A small contrastive image-text model, trained from scratch.
Model: encoder activation silu, text encoder layers 6, text encoder activation gelu.
Data: trained on photos with spoken descriptions (Open Images, Localized Narratives), 101725 training examples, 12.6 epochs.
Rows from block 2 of the text encoder, named by matrix and row number. Rows with one number belong to one neuron. Each number is 128 + 24 x the weight over its row's rms, rounded and kept within 0 to 255. All counts start at 0. After the name is the row's rms in percent of the matrix's.
# fc1: MLP up (text_encoder.blocks.2.mlp.fc1.weight, 1152x384), inputs 192-383
# fc2: MLP down (text_encoder.blocks.2.mlp.fc2.weight, 384x1152, transposed), outputs 192-383
fc1.792 091 [132 119 129 124 165 144 144 152 120 119 112 130 142 115 117 157 122 127 115 113 130 155 150 164 144 101 110 136 143 128 123 140 106 141 133 104 148 130 124 147 147 125 127 141  93 129 164 100 166 122 112 131  77 102 156 129  94 123 102 127 106 130  99  72  97 115  98 105 101 124 146 108 127 161 145 132 138 149  89 122 101 156 124 110 106 135 119 154 141 145 104 143  93 120 149 163 128 138 104 119  99 119 148 157 153 122  88 104 114 112  88 161 120 114  94  78 156 162 123  87 122 152 120 125 153 121 138 143 136 128 128 134 165 157 169  73 157 126 141 164  96  98 150  93 122 144 107 136 109  98 166  81 108 159 118 134 129 146 127 182 120 158 104 133 162 132 160 109 156 124 118  91 173 123  91 156 139 146 143 135 126 122 110 177 135 103  84 157 135 134 130 130]
fc2.792 069 [142 135  99 123 129 124 156 123 157 130 134 137 137 108 119 122 128 129 143 143 158  79 116 159 136 108 118 182 145 127 147 133 137 115 196 117 134 128 139 101 152 112 138 153 138 141 162  75 136 134 104 142 127 149 132 116  86 115 104 146 134 107 125 118  86 155 130  96 131 124  89 147 138 164 161 152 122  93  89 136 137 121 127 138 124 138 152  97 118 142 154 132 113 129 136  68 107  91 176 135 141  92 156 221 122 105 144 120 185  91 126 127 130 110 137 119 167 149 148 142 118 135 161 177 117 107 147 117 125 155 118 109 208 130 120  83 132 136 126 136  96 107 159 175 124 140 126  74 155 127 123 152 141 127 124 152 137 101 100 131 104 113 115 142  97 163 103 126 104 154 126 163 118 143 102 115 131 128 135 120  73 159 147 131 162 162 118 111 164 153 138 136]
fc1.793 093 [138 107 114 113 185 107 104 106 150 154 164 128 143 176 119 129 110 173 103 134 113 133  78 159 134  85 124 131 138 105 153 103 109 124 139  99 115 163 147 116 124 102 140 127 120 122 157 122 125  93 137 164 158 160 120 132 128 118 160 107 149 118 145 149  80 105 101  71 168 130 123 118 145 103 151 103 111 119 183 159  92 169 119 145 156 136 190 144 116 146 117 104 129 131 151  83 115 151 123 118 199 125 105 153 136  99 144 104 138 107 124 150 141  93 111 146 100 124 143 126 121 129 111 133 112 154 115 154 141 110 120  88 145 194  94  64 104  95 155 131 158 133 110 130 102 151 117 117 100  79  87 122  98 148 134 102 145 137 121 135 111 125 152 110 131  79 144 103 127 127 130 168 123 166 147 119 120 141 125 134  81 102 125 134  94 119 146 164 125 155 116 127]
fc2.793 105 [ 85  92 130 105 106 133 111  96 101 117 139 165 154  99 118 128 132 159  67 124  98 112  91  96 160 166 150 150 124 165 136 152 132 136 187 150 136 146 133 139 108 138 166  96 125 146 156 147 132 108 110 104  92  97 147 148 119 136 123  94 122 103 128 128  90 134 118 184 161 123 110 130  74 143 142 114 146 102 103 135 117 126 158 151 147 121 155 158 143 134 169 129 142 120  90 114  87 132 121  75 129 152 160 161 187 104 102 140 132 157 136 150  84 117 106 120  88 102 151 122 149 108 124 154 117 160 103 111 110 115  93 124 107 128 126 137 123 135  95 116 100 132 107 130 105 130 108 108 154 110 104 126 142 135 169 136 168 131 135 103 108 155 140 160 101 133 137  92  64 121 137 152 131 125 142 132 135  99 144 141 116 124 110 132 150  96 138 118 125  96  97  86]
fc1.794 104 [111 120  85 120 143 108 159 115 164 135 156 149 122 151 107 169 142  92 221 103 137 174 134 114 105 118 119 135 129 109 132 127 151 131  54  99 120 127 131 135  74 123  93 110 120  94 120 145 137 132 125 134 144 142 122 124 107 156 122 136 133 116 183 159 133 152 147 113  88  80 134 135 118 168 121 165 125  94  76 132 120 128  90 104 131 130 164 141 120 107 140 100 162 123 125 119  84 106 127 129 113 142 112 115  99 111 130  92 121 105 160 121 124 130 138 132 135 145 136 145 128 167 158 121 139 120 125 113 131 110 109 129 107 122 125 174 139 124 131 176 108 141 155 131 146 135 130 124 148 137 128 141 176 122 131 134 129 197 104 136 152 118 123 137 146 126 159 114 162 104 125 126 133 158 113 132 144 133 121 126 105 146 120 128 172 162 164 124 124 140 159 151]
fc2.794 119 [154 151 171 144 130 164 139 143 121 134 133 103 182 125 193 167 151 115 106 109 121 101 139 142 148 113 131 120 118 165 157 116 135 105 118 114 103 102 138 116 115 125 114 129 113  97 132 131 118 131 125 113 101 133  98 142 139 147 160 107 128 155 178 102 137 165 164 128 101 100 148 147 146 106 131 135 145 139 131 154 140 116  78 101 101 166 137 133 111  94 109 110 163 113 146 141 116 117 119 126  85  88 138 124 109 151 125 112 147 156 127 154 102 192  90 140 111 169 185 155 114 105 145 152 128 112 136 133 103 104 126 168 137  90 119 151 147 128 120 111 108 160 122 104 121 140 158 108 107 135 120 125 128 156 131 122 131 121 135  90 162  99 116 112 134 140 131 110 141 107 162 124 135 123 134 115 133 129  99 168 154 156 126 141 137 160 146 135 104 138 115  96]
fc1.795 111 [143 118 172 146 121 102 108 144 146 127 104 140 130 132 140  98 141 141 121 104 125 120  95 108  91 159 123  90 104 122 139 135 137 189 167 115 178 137 156 110 125 129 118 118 109 147 115 167 126 137 112 177 150 109 130 137 160 130 158 140 103 115 122  86 140 111 158 109 143 134 131 139 102  86 114 111 148 127 140 119  98 140 137 105 147 110 116  69  85 114 105 132 116  85 149 111 122 115  88 196 128 165 145 136 110 158 152 127 147 166 145 159 163 107 116 140 158 137 120 144 144 124 134 175 150 118 114 106 119 155 142 115 155 152 149 143 133  95 106  97 102 114  98  79 150  85 135 159 107 155 142 158 133 144 168 124 121  85 152 120 112 196 147 162  93 155 126 126 106 110 131 160 111  99 153  67 136 143 153 119 122 115 120  96 121 125 117 137 138 159 110 135]
fc2.795 126 [ 80 127 130  95 104 144 149 126 142  71 137 175 113 113 109 106  94 120 186 164 130 125 128 129 150 166 134 124 126 136 104 138 147 159 157 127 155 106 169 103 134 105 115 126  88 137 161 120  94 122  96 142 126 114 163 104 161  92 104 140 146 144 137 105 116 172 183 124 171 128 136 105 136 116 120 109 116  97 160 113  87 133 164 162 170 112 121 122 141 129 136 156 121 129 116 117 138 128 120 125 152 136 111 158 121 114 139  72 130 127 120 142 145  89 148 129 131 119 123 133 123 198 132 125 129 126  96 161 133 104  67 162 103 145 135 134 119 134 154 117 106 186  93 144 112 137 128 140 113 166 198 118 119 148  86 173 124 131 145 132 124 147 114 110 102 131 119 133 128 163 145 117 128 172 141 134 127 150 147  65 144 135 120 110 156 144 170  95 132 120 145 152]
fc1.796 099 [128 131 105 125 120 165 190 135 136  89 117 123 118 144 123  78 112 106 135 110 127 149 121 139 113  86 107 149 104 110 109 154 122 147 135 120 114 129 105 124 114 152 155 111 185 155 116 111 116 105 109 143 110 151 151 119 151 119 148 106 134 125 117 106 119 149 105  78 122 154 134 162 153 152 124 109 129 165 143 142 101 140 148 116  93 113 100 123 176 154 136 143 116 148 126 162 109 107 119 153 149 135 129 144 108  92 104 124 140 113 116  97 128 125 124 151 113 141 171 124  94 113 133 127 135 129 113 149 142 112 151 143 141 115  85 107 110 126 118 143 115 152 119 132  81 151 168 109 120  99 103 119  73  93 139 121 127 161 141 155 169 147 166 114 144 122 132 127 124 100  95 134 112 159 112 109 130 145 138 137 113 117 135 183 130 115 125 105 105 137 120 131]
fc2.796 106 [119 115 140 125  85 142 145 108 147 148 177  88 150  86 166  63 101 138 111 151 146 167 129 122 144 142 142 123 122  96 131 121 116 115 147 155 142  95 119 135 146 116 128 132 138 143 125 107 130 149 150 195 147 114 119 153 152 144 129 146 107 102  95 122 120 179 145  77 161 133 160 140 167 123 142 167 177 125 165 142 151 116 140 147  87 138 160 132 130 110 130 160  93  96 130  96 107  99 114 124 115 163 147 132 159  92 105 161 120 139 118 135 145 131  94 132 147 114 135 143  67 117 127 130 115 159  91 127 124  97 136 145 112 103 115 147 184 112 116 138  85 122  73 116 117 113  81 100 139 123 120 112 120 100 125 112 108 145 106 154 162 123  90 196 147  88 104 109 155 157  81 100 123 137 124 124  77 120 153 149 142 169 149 146  83 112  89 134 141  82 108 123]
fc1.797 105 [145 138 134 119 181 110 109 122 133 123 146 135 109 108  89 130 161 139 135 118 121 121 141 113 164  97  94 161 128 150 196 140 124 169 100 145 124 125 153 123 107 135 135 163 137 115  92 129 112 141  95 118  93 123 167 184  90 143 170 143 107 157 133 128 133 137 152 137 128 132 147  84  80 109 126  97 131 161 129 144 113  65 136 121 117  98 139  95 154 118 140 104 136 117 162 117 129 119 116 154 134 165 162 188 152  96 126 137 141 125 140 183 140 145  89 133 127 101 138  87 101  97 166 140 169 124 139 126 112 132 154 111 103 152 108 122 120  83 109 154 103 129 114 144 111  82 178 131 124  91 106 130 148 142 126 135 118 144 109 107 110 163  89 149 121 123 161 133 153 118 174 140 141 121 161 152 140 149  99 128 126 135 115 128 106 103 162  79 128 157 142 168]
fc2.797 100 [159  93 153 127 171 125  89 150 119 108 174 125 128 124 115 168 131 130 157 163 146 125 166 148 112 137 137 160 123  79 101 147 113 149 130 125  79 175 133 107 104 141  92 128 120 143 178  97 120 159 107 132 133 118 121 110 121  97 131 140 172 138 127 128 143 174 135 132 119 133  85 111 137 150 142 171 147 151 101 127  96 111 106 141 160 109 117 144 110 108 146 103 140 142  94  89 171 114 138 116 136 134 157  98 106 184 135 145 142 155 177  98 145 123  91 137 114 116  71 191 171 114 169 144 161 104 116 151 121 157 137 134 155 176 133  90 154  79 166 139 115 118 117 123 127 167  98 126 126 140 142 114 112  78 107  92 137 134 105 193 107 125 150 131 145 111 126 155 128 147 104 141 100  96 104  64 129 157 119 110 110 119 122 132 130 123 141 155 136 104  83  89]
fc1.798 094 [130 135 123 119 111 135 155 112 130  91 110 150 128 155 182 124 158 118  91 143 139 151 112 152  92 157 135 110  77 162 139 105 134 153 120 148 118  98 156 143 123  98 168 154 138 138 101 144 116 108 138 141 131 188 110 133 102 104 152 145  98 108 151  99 102  99 139 180 125 156 128 117 162 143  98 100 144 145 145 124 103 121 145 112 107 143 141  83 111 136 104 150 135 129 133 105 109 103 174 107  94 157 160 113  95 141 122 161 126 154 111 122 122 124 131 124 162 165 112 104 155 138 110 126 141 123 152 108 159 122 168 111 118 109 142  78 133 105 132 135 100 130 110 139 108 117 102 161  96 189 134  80 139 133 126 124 133 131 110 142  96 111 120 156 119 138 103 119 111 108  88 139 172 159 110 123 184  91 117 114 105 157 134 156 149 192 139 142 139 105 125 145]
fc2.798 107 [140 117 139 146 115 136  98 127  98 103 142 130 163 123 113  89 141 113 157 132 146  74 127 103 112 146  76 136 147 182 135 107 129 110 124 157 110 122 146 132 124 144 152 139 132 105 116 143 144 141 160 142 124 130 160 152 151  80  94 124 116 114 159 105 130 108 132 114 124 112  88 130 149  93 109 134 114 158 104 133 142 118  78  78 143 132 100 124 105 157 131 169 130 141 144 152 107 142 108 125  83  89 121 111 112 140 116 116 103 126 112  83 119 106 119 133 109 185 140 117 159 138 139 158 108  54 101 148  96 102 146 121 130  93 113 128 164 128 193 136 127 129 124 117 168 149 109 152 111 142 157 137 157 110 109 135 144 142 113 156  92 135 110  79 116  93 160  99 126  89 111 113 141 151  96 169 137 152 101 109 147 162 108 120  95 119 131 133 119 116 144 197]
fc1.799 112 [ 94 108 102 133 115 129 136 166 166 113 109 153 137 156 130 142 108 123 130  86 149 151 108 136 144 149 134 115 145 121 152 116 164 107 110 134 103 123 109 123  69  99 119 145 146 135 140 126 111 169  91 150 182 141  98 139 125 142 120 118 161 142 180 118 171 112 125  85 115 110 148 131 100 119  95 105 149 159 103 103 126 134 115 147 127 162 151 125 171 101 129 111 120 170 160 130 117 117 145 127 119 126 116 162 140 160 146 142 117 146 123 135 139 130 145  95 137 109  67  60 130 109 108 102 136 146 109  87  82 148 152 117 148 128 123  93 165 126 160 123  85 167 145 140 148 193 137 137 161 105  96 131 150  89 149 112 118  83 135 137 145  98 121 138 131  97 123  92  98 126 152  99 116 146 112 180 144 131 146 138 136 157 133  89 109  67 121 135 153 114 126 128]
fc2.799 094 [170 126 131 124 178 152 106 118 106 131 148 135  95 125 126 169 158 102 104 115 106 116 143 115 165 130 159 141 140  65  69  94  90 142 118 157  96 113 158  95 147 126 138 138 132 149 141 175 163 120 109 144 126 107 119  89 113 116 118 154 102  78 121 129  86 174 158 129  99 164  97 141 113 102 161 131  98 115 137 110 114 144 132 114 119 104 107 105 108 151 121 108 167 127 127 138 136 135  83  82 136 134 104  92  94 119  90 100 174 137 159 120 124 158  77 149 134 160 121 149 132 160 136 143 113  92 152 157 148 169 111 166 157 129 109 159 154 127 114 156 109 107 152 113 116  97 154 129 133 174 128 144 118 156 100 144 121 146 173 116 131 128 149 117 157 143 123 150 101 146 143 140  97  91 126  87  86 105 125 112 125 113 144 153 145 136 128  89  91 135 149 151]
fc1.800 110 [135 144 173  94 162 137 122 136 138 155 123 136 125 135 129 141  92 142 109 139 127 128 139 166 133 115 134 142 110 128 137  84 164 122 113 106 147 137 142  85 128 170  96 124 134 151 137 118 153 115 138 141 115 122 136  94  78 122 141 138 143  84 125 123 116 130  66 141 138 140 142 107 164 159 167 147 121 101 165 102 110 146 122 168 100 134 124 127  90 129 114 114 132 127 140  94 124 176 115 146 144 123 129  91 131 121 175  95  82 127  97 140 144 140  99 122 111 165 120 142 101 121 162 121 106 155 121 161 104 136 152 183 134 153 151 150 156 167 139 144 133 102 152 159 105  99 160 138 137 137 125  60 131 153  74 178 151 165 134 148 122 134 107  96 147  95 165 121 145 104 143 150 167  84 142  98  83 149 121 105  86 104 120 135 118 174 166 161 143 172 142 141]
fc2.800 103 [136 143 130 119  97  87 131 126 166 137 118 151 142 129 137 117  94 178 117 122 121 161 185 140 114 103  81 136 140  98 142 121  95 116 120 106 131 131 128 147 144 143 144 111 106 110 115 143 113 108 115 132 173 115 141 125 136  90 124 108 161 125 125 122 114 181 139 135 119 130 122 149 101 176 168 113 138 156 171 152 122 112 102 148 106 130 126 128 109 177 128 102 149 108 115 137 125  91 140 131 140 128 124 147 144 135 147 152 120 166 154 114 122 118 106 116 134 111 161 183 102 134 138 154 142 157 164 118  93 135 116 153 128 127 138 156 145  71 122 150  98 132 144 170 137 175 118 122 133 121 125 123 138 133 139 100 125 130 161 111 100 128 160 146 129 132 106 106 130 120 152 114 144 111 140 106 178 107  80 141  97 155 130 132 102 118 120 141  93 116 169 119]
fc1.801 099 [125 120  97 116 103 131 128 183  88 139 132 116 115 160 105 162 147 114 136 125 113 107 117 130 129 103 124 132 112 132 182 161 155 126 144 102 109 143  96 150 136 162 136 129 121 165 173  98 133 120 139 126  92  97 115 141 191 125 123 116 137  94  72  98 136  86 118 106 130 144 123 127 175 141 156 105 109 122 103 139 141 122 167 132 146 128 134 117 115 100 138 132  84 116 124 108 117 129 146 127 127 120  81 173  99 134  82  96  91 133 142 112 142  65 128 146 107 135 113 132 147 131 126 121 121 102 101  88 147 109 146 152 165 150 135 129 142 141 111  97 128 112 129 122 121 130  53  83 138 106 148  83  96 143 128 106 148 120 119 106  93 150 138 163 120  83 141 105 158 107 189 131 121 128  42 156 160  89 120  86 157 107 115 106  98 111 145 118 141 105 115 117]
fc2.801 091 [163 122 122 108 137 165 124 138  92 138 132 108 110 130 113 135 147 173 126 137 108  44 156 143 151 113 150 166 115 131 147 130 168 102 109 144 161 143  98 105 147 110 126 128  92 181 125  74  97 115 102 134 169 105 140  99 101 142 113 156  80 138 152 111 101 123 176 162 144 164 119 137 116 134 139 137 148 134 124 117  86 146 104 163 116 170 130 110 121  99 110 112 104 116 158  98  91 145 101 128 167 122 124  98  97 117 125 132 143 150 108  69 122 128 120 133 114 122 142 119 143 120 135 114 114  73 128 102 104 134 148 155 174  95 128 120 152 130 146 157 110 112 129 114 168 123 116 102 144 128 120 121 131 142 128 138 150 148 131 116 124 126 101 145 129 140 151 128  99 144 111  66 153  95 152 122 140 114 112 138 158  95 129 179 154 161 117 128  74 126 119 113]
fc1.802 099 [162 138 134 128 134 112 135 133 161 114 127 102 133 158 115 165 166 143 146 143 120 107 105 149 131 150 154 171 107 146 134  99 131 126 124 170 139 134 138 121 152  72 156 159 101 166 125 137 141 170  86 161 138 125 143  96  97  66 133  60 166 147 105 128 116 161 112 155 143 168 128  89 145 137 157 160 147 118 138 128 147 115 126 111 110 116  81 141 137 147 101 134 151 156 116 180 141 159 116 137 148 120 139 114 107 153 112 121 128  93 102 132 145 126 161 135 130 130 112 123 138 120 144 119 138 145 147 101 136 125 110 111 105 134 123 166  89 113  99 102 150 150 130  78 139 104 150 146  89 136 133  91 100 130 153 135  59 157  71 128 114 106 116 177 118  99 131 128 134 127 134 140 114 108 146 129 148 138 122 158 122 131 138 127 133 120 117 129 167 137 117 148]
fc2.802 105 [129 158 116  74 131 118 131 118 124 109 115 117 122 117 142 126 148 130 105 159 127 107  98 127  95 148 121 116 124 151 158  93 120  71 126 164 127 134 112 166 114 182 125 113  89 112  81 128 148 148 168 160  79 147 149  99 117  92 117  95 156 119 142 130 123 130 128 143 144 135 120 108 135  85 153 109 137 105 124 136 159 111 166 139 139 139 129 141 123 116  92 135  75 126 134 165 129 111 108 110 137 179 144  95 126 105 128 142 142 147 160 100  80  70 120 149 120 144 153 107 135 120 141 138 132 142 132 138  92 136 104 142 156 108 131 156 146 125 150 167 133 141 156  91 125 165 143 115 135 135 102 130 106 108 128 162 128 170 118 116  95 132 152  64 120 130 133 155 128 113 132 123 163 123 131 129  96  99 168 127 147  88 141 132 114 141 177 172 125  97 115 157]
fc1.803 099 [ 96 143 123 124 149 125 124 162  96 111 151 139 132 154 129 158 114 108  97 164 121 102 143 154 172  79 132 175  85 110  92 120 141 169 130  90 152 154 134 181 144 109 114 155 111  98 136 120 104 122 112 114 123 132 152 150 126 138 113 137 131 115 151 106  99 132 141 100 105 110 107 142 135 155  86 102 116  81 147 116 127 117 162 122 125 122 112 122 133 113 132 108 109 131 169 107 163 154 167 148  88 147 143 156 129 193 147 136 106 150  91 124 128 133  83 118 118 110  69  79 117 131 102 139 134 149 110  98 104  99 155 137 124 104 133 126 118 130 102 162  74 145 159 119 149 173 161 138 130 106 131 138 132 104 155 110 134 132 179 138 124 178 120 120 131 145 118 133 147 115 170 149 140 139 123 109 117 139 145 109 146 117 114 108 123 155 144 127 121 154 112 129]
fc2.803 075 [167 155 131 121 114 138 141 160 164 138  99 144  86 142 156 157 120 133 170 154  79 114 122 148  87 105 119 130 108  72 127 122  90 160 133 133 152 105 124 116 145 115 121  80 146 183 126 121 151 165 105 154 192 141  90 106 139 122 120 191 150 167 117 102 139 114 147 133 138 116  81 131 141 133 156 132 136 131 135 109 146 139 115 109 113 127 122  92 135 138 144 167 150 129 104  98 122 110 102 162 166 131 140 128  95 113 138 103 140 144 137 118 128 141 148 137 132 123  81 176 120 122 121 137 106  97 131 127  96 133 125 156 138 104 118 109 130  74 184 165 109 135 157  97 118 165 105 101 157 140 149 151 115 136 103 137  89 144  76 110 157 157 133 125 138 175 157 120 151 146 142 130 120 100 127 165 142  95 103 112 118  95 148 177 119 167 127 156  90 148 138 115]
fc1.804 100 [110 125 121  91 119 115 130 142 105 130 120 161 150 134 129  95 113 117 170 100 110 149 114 139 112 137 142 155 164 125 141 129  61  70 135 139 110 114 125 174 112 126 125 136 177 113 145  68 170 143 139 118  92 139 118 167 176 108 115 139 133 146 124  85 128 145 134 135 122 117 189 158  90 177 136 121 124 141 116 119 147 123 153  94 138  81 139 118 181 113 143 136 123 118 158 130  95 156 102 120 125 126 136 133 113 123 129  84  58 125 165 135 115 121 130 154 161 135 140  94 114 165 122 129 137 139 110 132 129  63 138 142 114 124 115 146 136 129 134 150 128 128 120 105 120 132  61 106  98 110 152 128 122 113  86 103 159 128 127 118 100 158 125 145 145 115 101 136 147 134 130 127  94 111 121 145 122 175 113 116 105 144 175 148 181 144 130 154 140 103 120  97]
fc2.804 112 [ 82 170 120 128 106 176 149  69 191 181 147 128 154  99 155 130 104 160  75  80 128 124 105 122 117 130 113 121  73 161 142 122 131 145 111 147 134 132 117 121 132 131 119 161 149 146 172 149 114  98 142  95 104 154 140  98 104 119 123 132 100 121 155 111 174 166  92 110 114 100 149 106 133  88 136 129 160 120 126 108 143 115 143  84 146 143  84 151 122 123 132 107 154 121 102 164 130 145 117 122 140 128 132 135 130 127 108 135 141 109 131 130 135 140 133  95 147 123 162 129  63 155 148 162 111 169 157 104 119 114 112 133 132  94  99  95 130  93 102 142 113 126 145 142 118 137 157  98 122 117 144  67 109  92 128  75 142  86 163  81 132 125 117 131 120 135 119 116 128  97 151 131  98  90 118 106 169 143 152 120 136 152 121 128 126 121 178 105 121  82 137 100]
fc1.805 099 [100 111 135 105  94 133 176 181 121 125  84 137 152 123 123 164 181 167 144 153 109 120 133 118 112 163 110 117 107 143 141 130 126 112  84 151 163 118 140 174  72 126 105 130 107 169  93 140 128 121 120 153 159 151 134 100 118 111 117 119 117 103 154  96 131 120 160 118 133 139  92 135 145 105  91 118 123  89 128 112 161  88 164 140 112 157 131 138 130 153 129 163  95 141 128 156 128 103 119 135 124 154 131 158 114 120 130 146 132 107 119 118 135 103 158 157 138 153 149  87  89 110  99 152 148 120 143  93 121 159 129 140 102 133 116 188 157 126 151 115 149  91 157 115 114 147 129 145 123 133 108  96 102 110  97 144  89 132 156 158 137 109 189 162 107  86 127  78 129 150 131 136 167 143 101 165 117 131 132 130 104 144 150  73 143 110 143 123 205 107 108 112]
fc2.805 082 [159 150 134 140 164 148 113 159 131 108  98 130 106 118 144 150 172 132 115 110 147 154 148 138  98 104 108 116 128 149 117 127  95 138 170 149  94 131 102  93 191 100  94 140 129 147 133 112 141 180 139 134 157 116 142 155 120 141 166 125 101 131 121 127 135 164 112 129 141 135 135 152 114 123 135 146 138  85 137 122 108 137 101 116 141 108 133 158 111 151 146 100 127  87 140 173 117 130 145 127 159 127 168 120 115 131 159 123 139 135 127 139 113  98 114 114 176 135 110 165 147 146  86 122 139 117 158  99  77 142 109 131 119 145 134 128 112 111 149 150 137 115 121  94 114 157  86 101 101  79 139 106 145 155 145 124 176 139  74 109 123 121 103 145 150 128 128 125 141 165 140 161 100 108 166 138 146 107 124 108  95 139 146 173 116 125 150 131  74 153 141  65]
fc1.806 114 [ 79  91  98 133 151 156 120 117 133 160 142 125 153 110 109 165 109 111 105 157 130 112 111  77  95 114  55 107 129 139 149 132 118 154 172  96 165 154 121 113 150 143 154 164 130 145 147 138 111 110 153 126 144 119 147 145 141 112 123  92 108 179  98 145 151 165 129 155 122 140 127 154 107 144 129 155 104 160 138 108 107 126 133 154 107 110 142  95 115 147 119  85 130 102 149 122 135 150 152 115 117 139 123 143 121  95 142 114 158 155 163 133 123 127  82 100 163 148 175 148 133 107 138 144 105 141 145 107 127 158 133 115  70 132 110 155 167  95 105  76  87 113 121 150 137 154 152 108 146  91 143 103 151  99 146 132 148 116  97 131 130 139 125 120 136 113 118 146 116 133 139 129 101 133 187 155 160  92  95 132 106 100 152 107 118 152 117 160 109 127 121  98]
fc2.806 095 [182  92 150 148  85 150 124 109 122 105 118  87 141 147 124 169 113 167 117 146 153 110 138 110 159 103 139 124 141 141 106 161 172 133 129 123 127 113 113  82 158 127 106  87 146 117 104 152 124 142  84 139 106 156 143 108 118 131 117 153 153 165 191 135 119 160 143 109 133 147 129 110 157 144 117 125 121 114 115  87 126  98 127 120  95 147 172 172 141 167 166 148 130 118 154 139 159 121 125 139  87 134 130 182 140 138 156 137 123 107 118 141 131 110 130 116 112 121 144 173  96 152 104 113  90 112  84 170 101 107 129  94 143 152 136 165 132 130 140 130 147 162 109 143 155 129 168 134 150 131 107 102 126 136 145 131 104 140 128 102 105 132 177  97 124 103 134 132 123 135 138 125 122 133 164 154 165 159 145 106 149 177 109 108 111 103 120 132 171 105 141 141]
fc1.807 092 [146 109 107 120  83 113 143 114 144 137 156  99  92 128 114  87 116 124 122 128 153 140 109 108 149 136 149 105 100 115 156 112 128 161 150 100 118 171 119 112 126 116 129  90 123 151 123 124 119 172 161  96  93 108 146 116 118 125 135 103 103 135 109 175 102  84 130 144 130 135 124 138 149 143 208 151 128 110 126 138 131 132 143 137 166 153 174 132 133 131 176 150 111 106 163  93 148 135 107 115 124 111 123  88 107 148 118  96 165 134 166  97 121  90  88 152 130  99 122  96 144 158 103 185 146 125 137 102 149 112 114  82 153 143 117  94  95 102 131 144 140 104  90  89  94 126 125 113  98 113 153 159 142 117 147 168  96 128 172 123 162 135 156 130 115 109 107 147 102 125 200 130  95  81  92  91 142 138 102 115 125 141  75 111 125 149 161 116 147 158  86 134]
fc2.807 102 [101 118 108 115 123 125 121  98 142 143 177  98  96 135 111 107 109 127 182 151 154 136  95 120 134 113 128 125 148 104 141 113 136 134 145 111 137 173 121 142 114 146 156 123  64 155 178 108 113 137 110 134 104  57 169 109 137 126 103 108 137 114  65 133 164 131 103 152 131 154 141  99 165 112 137 149 154  91 140 116 128 124 163 140 178 130  86 123 153 128 145 149  86 105 124 132 134 136 163 100  89 138 140 109 152  89 130  97 131 153 139  88 146  98 124 113 134 152 124 142  85 144 115 142 145 117  62 152 128 138 115 101 149 145  83 136 131 107 143 123 105 134 107 122  91 135 120 140 139 169 126 155 117 122 138 149 118  99 174 142 127 138  71 158 128 137 123 120 119 122 143 143 133 154 127 127 103 139 112 127 145 117  91 107 150 159 137 166 125 115 141 140]
fc1.808 086 [115 138 127 139 109 112 154 139 152 101 122 155 110 126 132  85 104  94 177 150 125 153 126 147 115 163 125 114  82 122 158 132  98 145 148 110 134 115 121 118 148 116 130  90 146  74 136 103 107 132 152 114 118 136 150  98 132 126  73 117 153 111 145 153 146 148 137 102 113 142 111 168 139 128 153 147 104 106 142 156  87 145 128 151 132 163 126 131 130  74 131  78 153 134 157 162 158 123 125 142 109 122 128 103 137 166 130  88 172 112 148 112 126 119  76 146 121 135 207 119 161 165 126 115  89  88 154 161  98 171 156 145 108 147 134 147 158 162 126  48 104 130 115 156 110 102 174 145 156 115 140 121 155 160 110 162 148 125 104 103 173 151 114  74 125 119 106 122 100 154 178 165 118 156 121 114 114 122 132 132 130 120 169  94 123 122 143 128 138 122 114 136]
fc2.808 070 [155  93 152 121 156 131 117 117 107 125  70 132 123 104 146 169 149 103 128 158 115 132 151 134 123 131  97 145 164 152 101 108 103 112 142  93 145 142 156  89 111  88 103 140 146 118 132 129 142 104 150 145 158 149 151 122 162 125 107 151  99  99 131 141 135 140 109 129 123 139 147 156 125 124 135  96 129 157 127 174 152 142 143  70 148 164 152 118 101 115 101 138 139 123 138  90 143 107 138 113 110 106 148  59 127 110 118  85  94 144 135 120 102 157 100 115 159 146 120 125 128 152 109 140 133 157 110  93 126 135 113 136 170 114  81 103 154 108 187 132 118 123 196 113 115 147 123 175 154 117 145 137 112 176 116 140 185 144 131 168 145  92  90 103  74  80 135 146  89 169  84 152 134 107 105 133 144 168 137 127 159 100  92 156 133 137 109 168 150 158 136 146]
fc1.809 101 [138 152 118 171 123 104 168 127 157  97 138 152 118 111 103 152 102 123 122 134 145 133 157 124 120 153 180 137 118 113 149 107  74 134 118  77 103 124 134 190 106 114  99 187 148 121 125  97 157 112 149 116 170 141 125 141 117  95 122 138 121 107 112 178 115  65 123 127 126 185 144 137 157 124 128 136 138  98 124 126 153 145 119 134 132 117 127 145 125 115 138 133 103 125 149 133  78 179 129 124 104 108  69 118 105 110 124 110 137  84 166 180 126 129 145 119  97 127 119 106  92 164 139 117 111 143 149  77 145 130 201 120 132 118 123 108 132 118 130 124 130 135 105 126 128  77 121 143 126  91 148 148 140 142 180 128 114 129 170 113 155 132 116  71 138 139 147 112 137 121 142 130 124 155 153 155 134 156 168  99 123 119 159 149 150 146 147 107 115  95 137 134]
fc2.809 081 [115 129 109 100 106 179 110 124 129 114 105 122 136 120 148 134 136 129 138 132 120 116 139 135 128 153  99 125 121 151 138  74 102 157 137 116 139 161 137 102 126  92  88 122 104 125  97 143 121 152 120 150 153 135 124 119 102 137 132 111 119 138 127 123 125 166 165 108 129 153 109  98 150  86 114 121 150 141 157 130  83 102 158 103  98 189 134 136 149 178 131 109 129 109  92 118 130  96 129 141  98 187 181 112 114 178 107 161 137 135  89 121 175 157 109 130 101 133 115 163 131 118 124 133 111 157 103 189 120 128 129 117 129 126  90 111 143 128 121 157 106 137 150 137 151 187 171 114 153 102 158  67 107 122  55 117 150 135 163 160 118 154 143 162 113 118 114 124 142 122 146 120 105  96 141 102 110 119 103 140 163 156 109 124 123 110 123 125 127 139 125 107]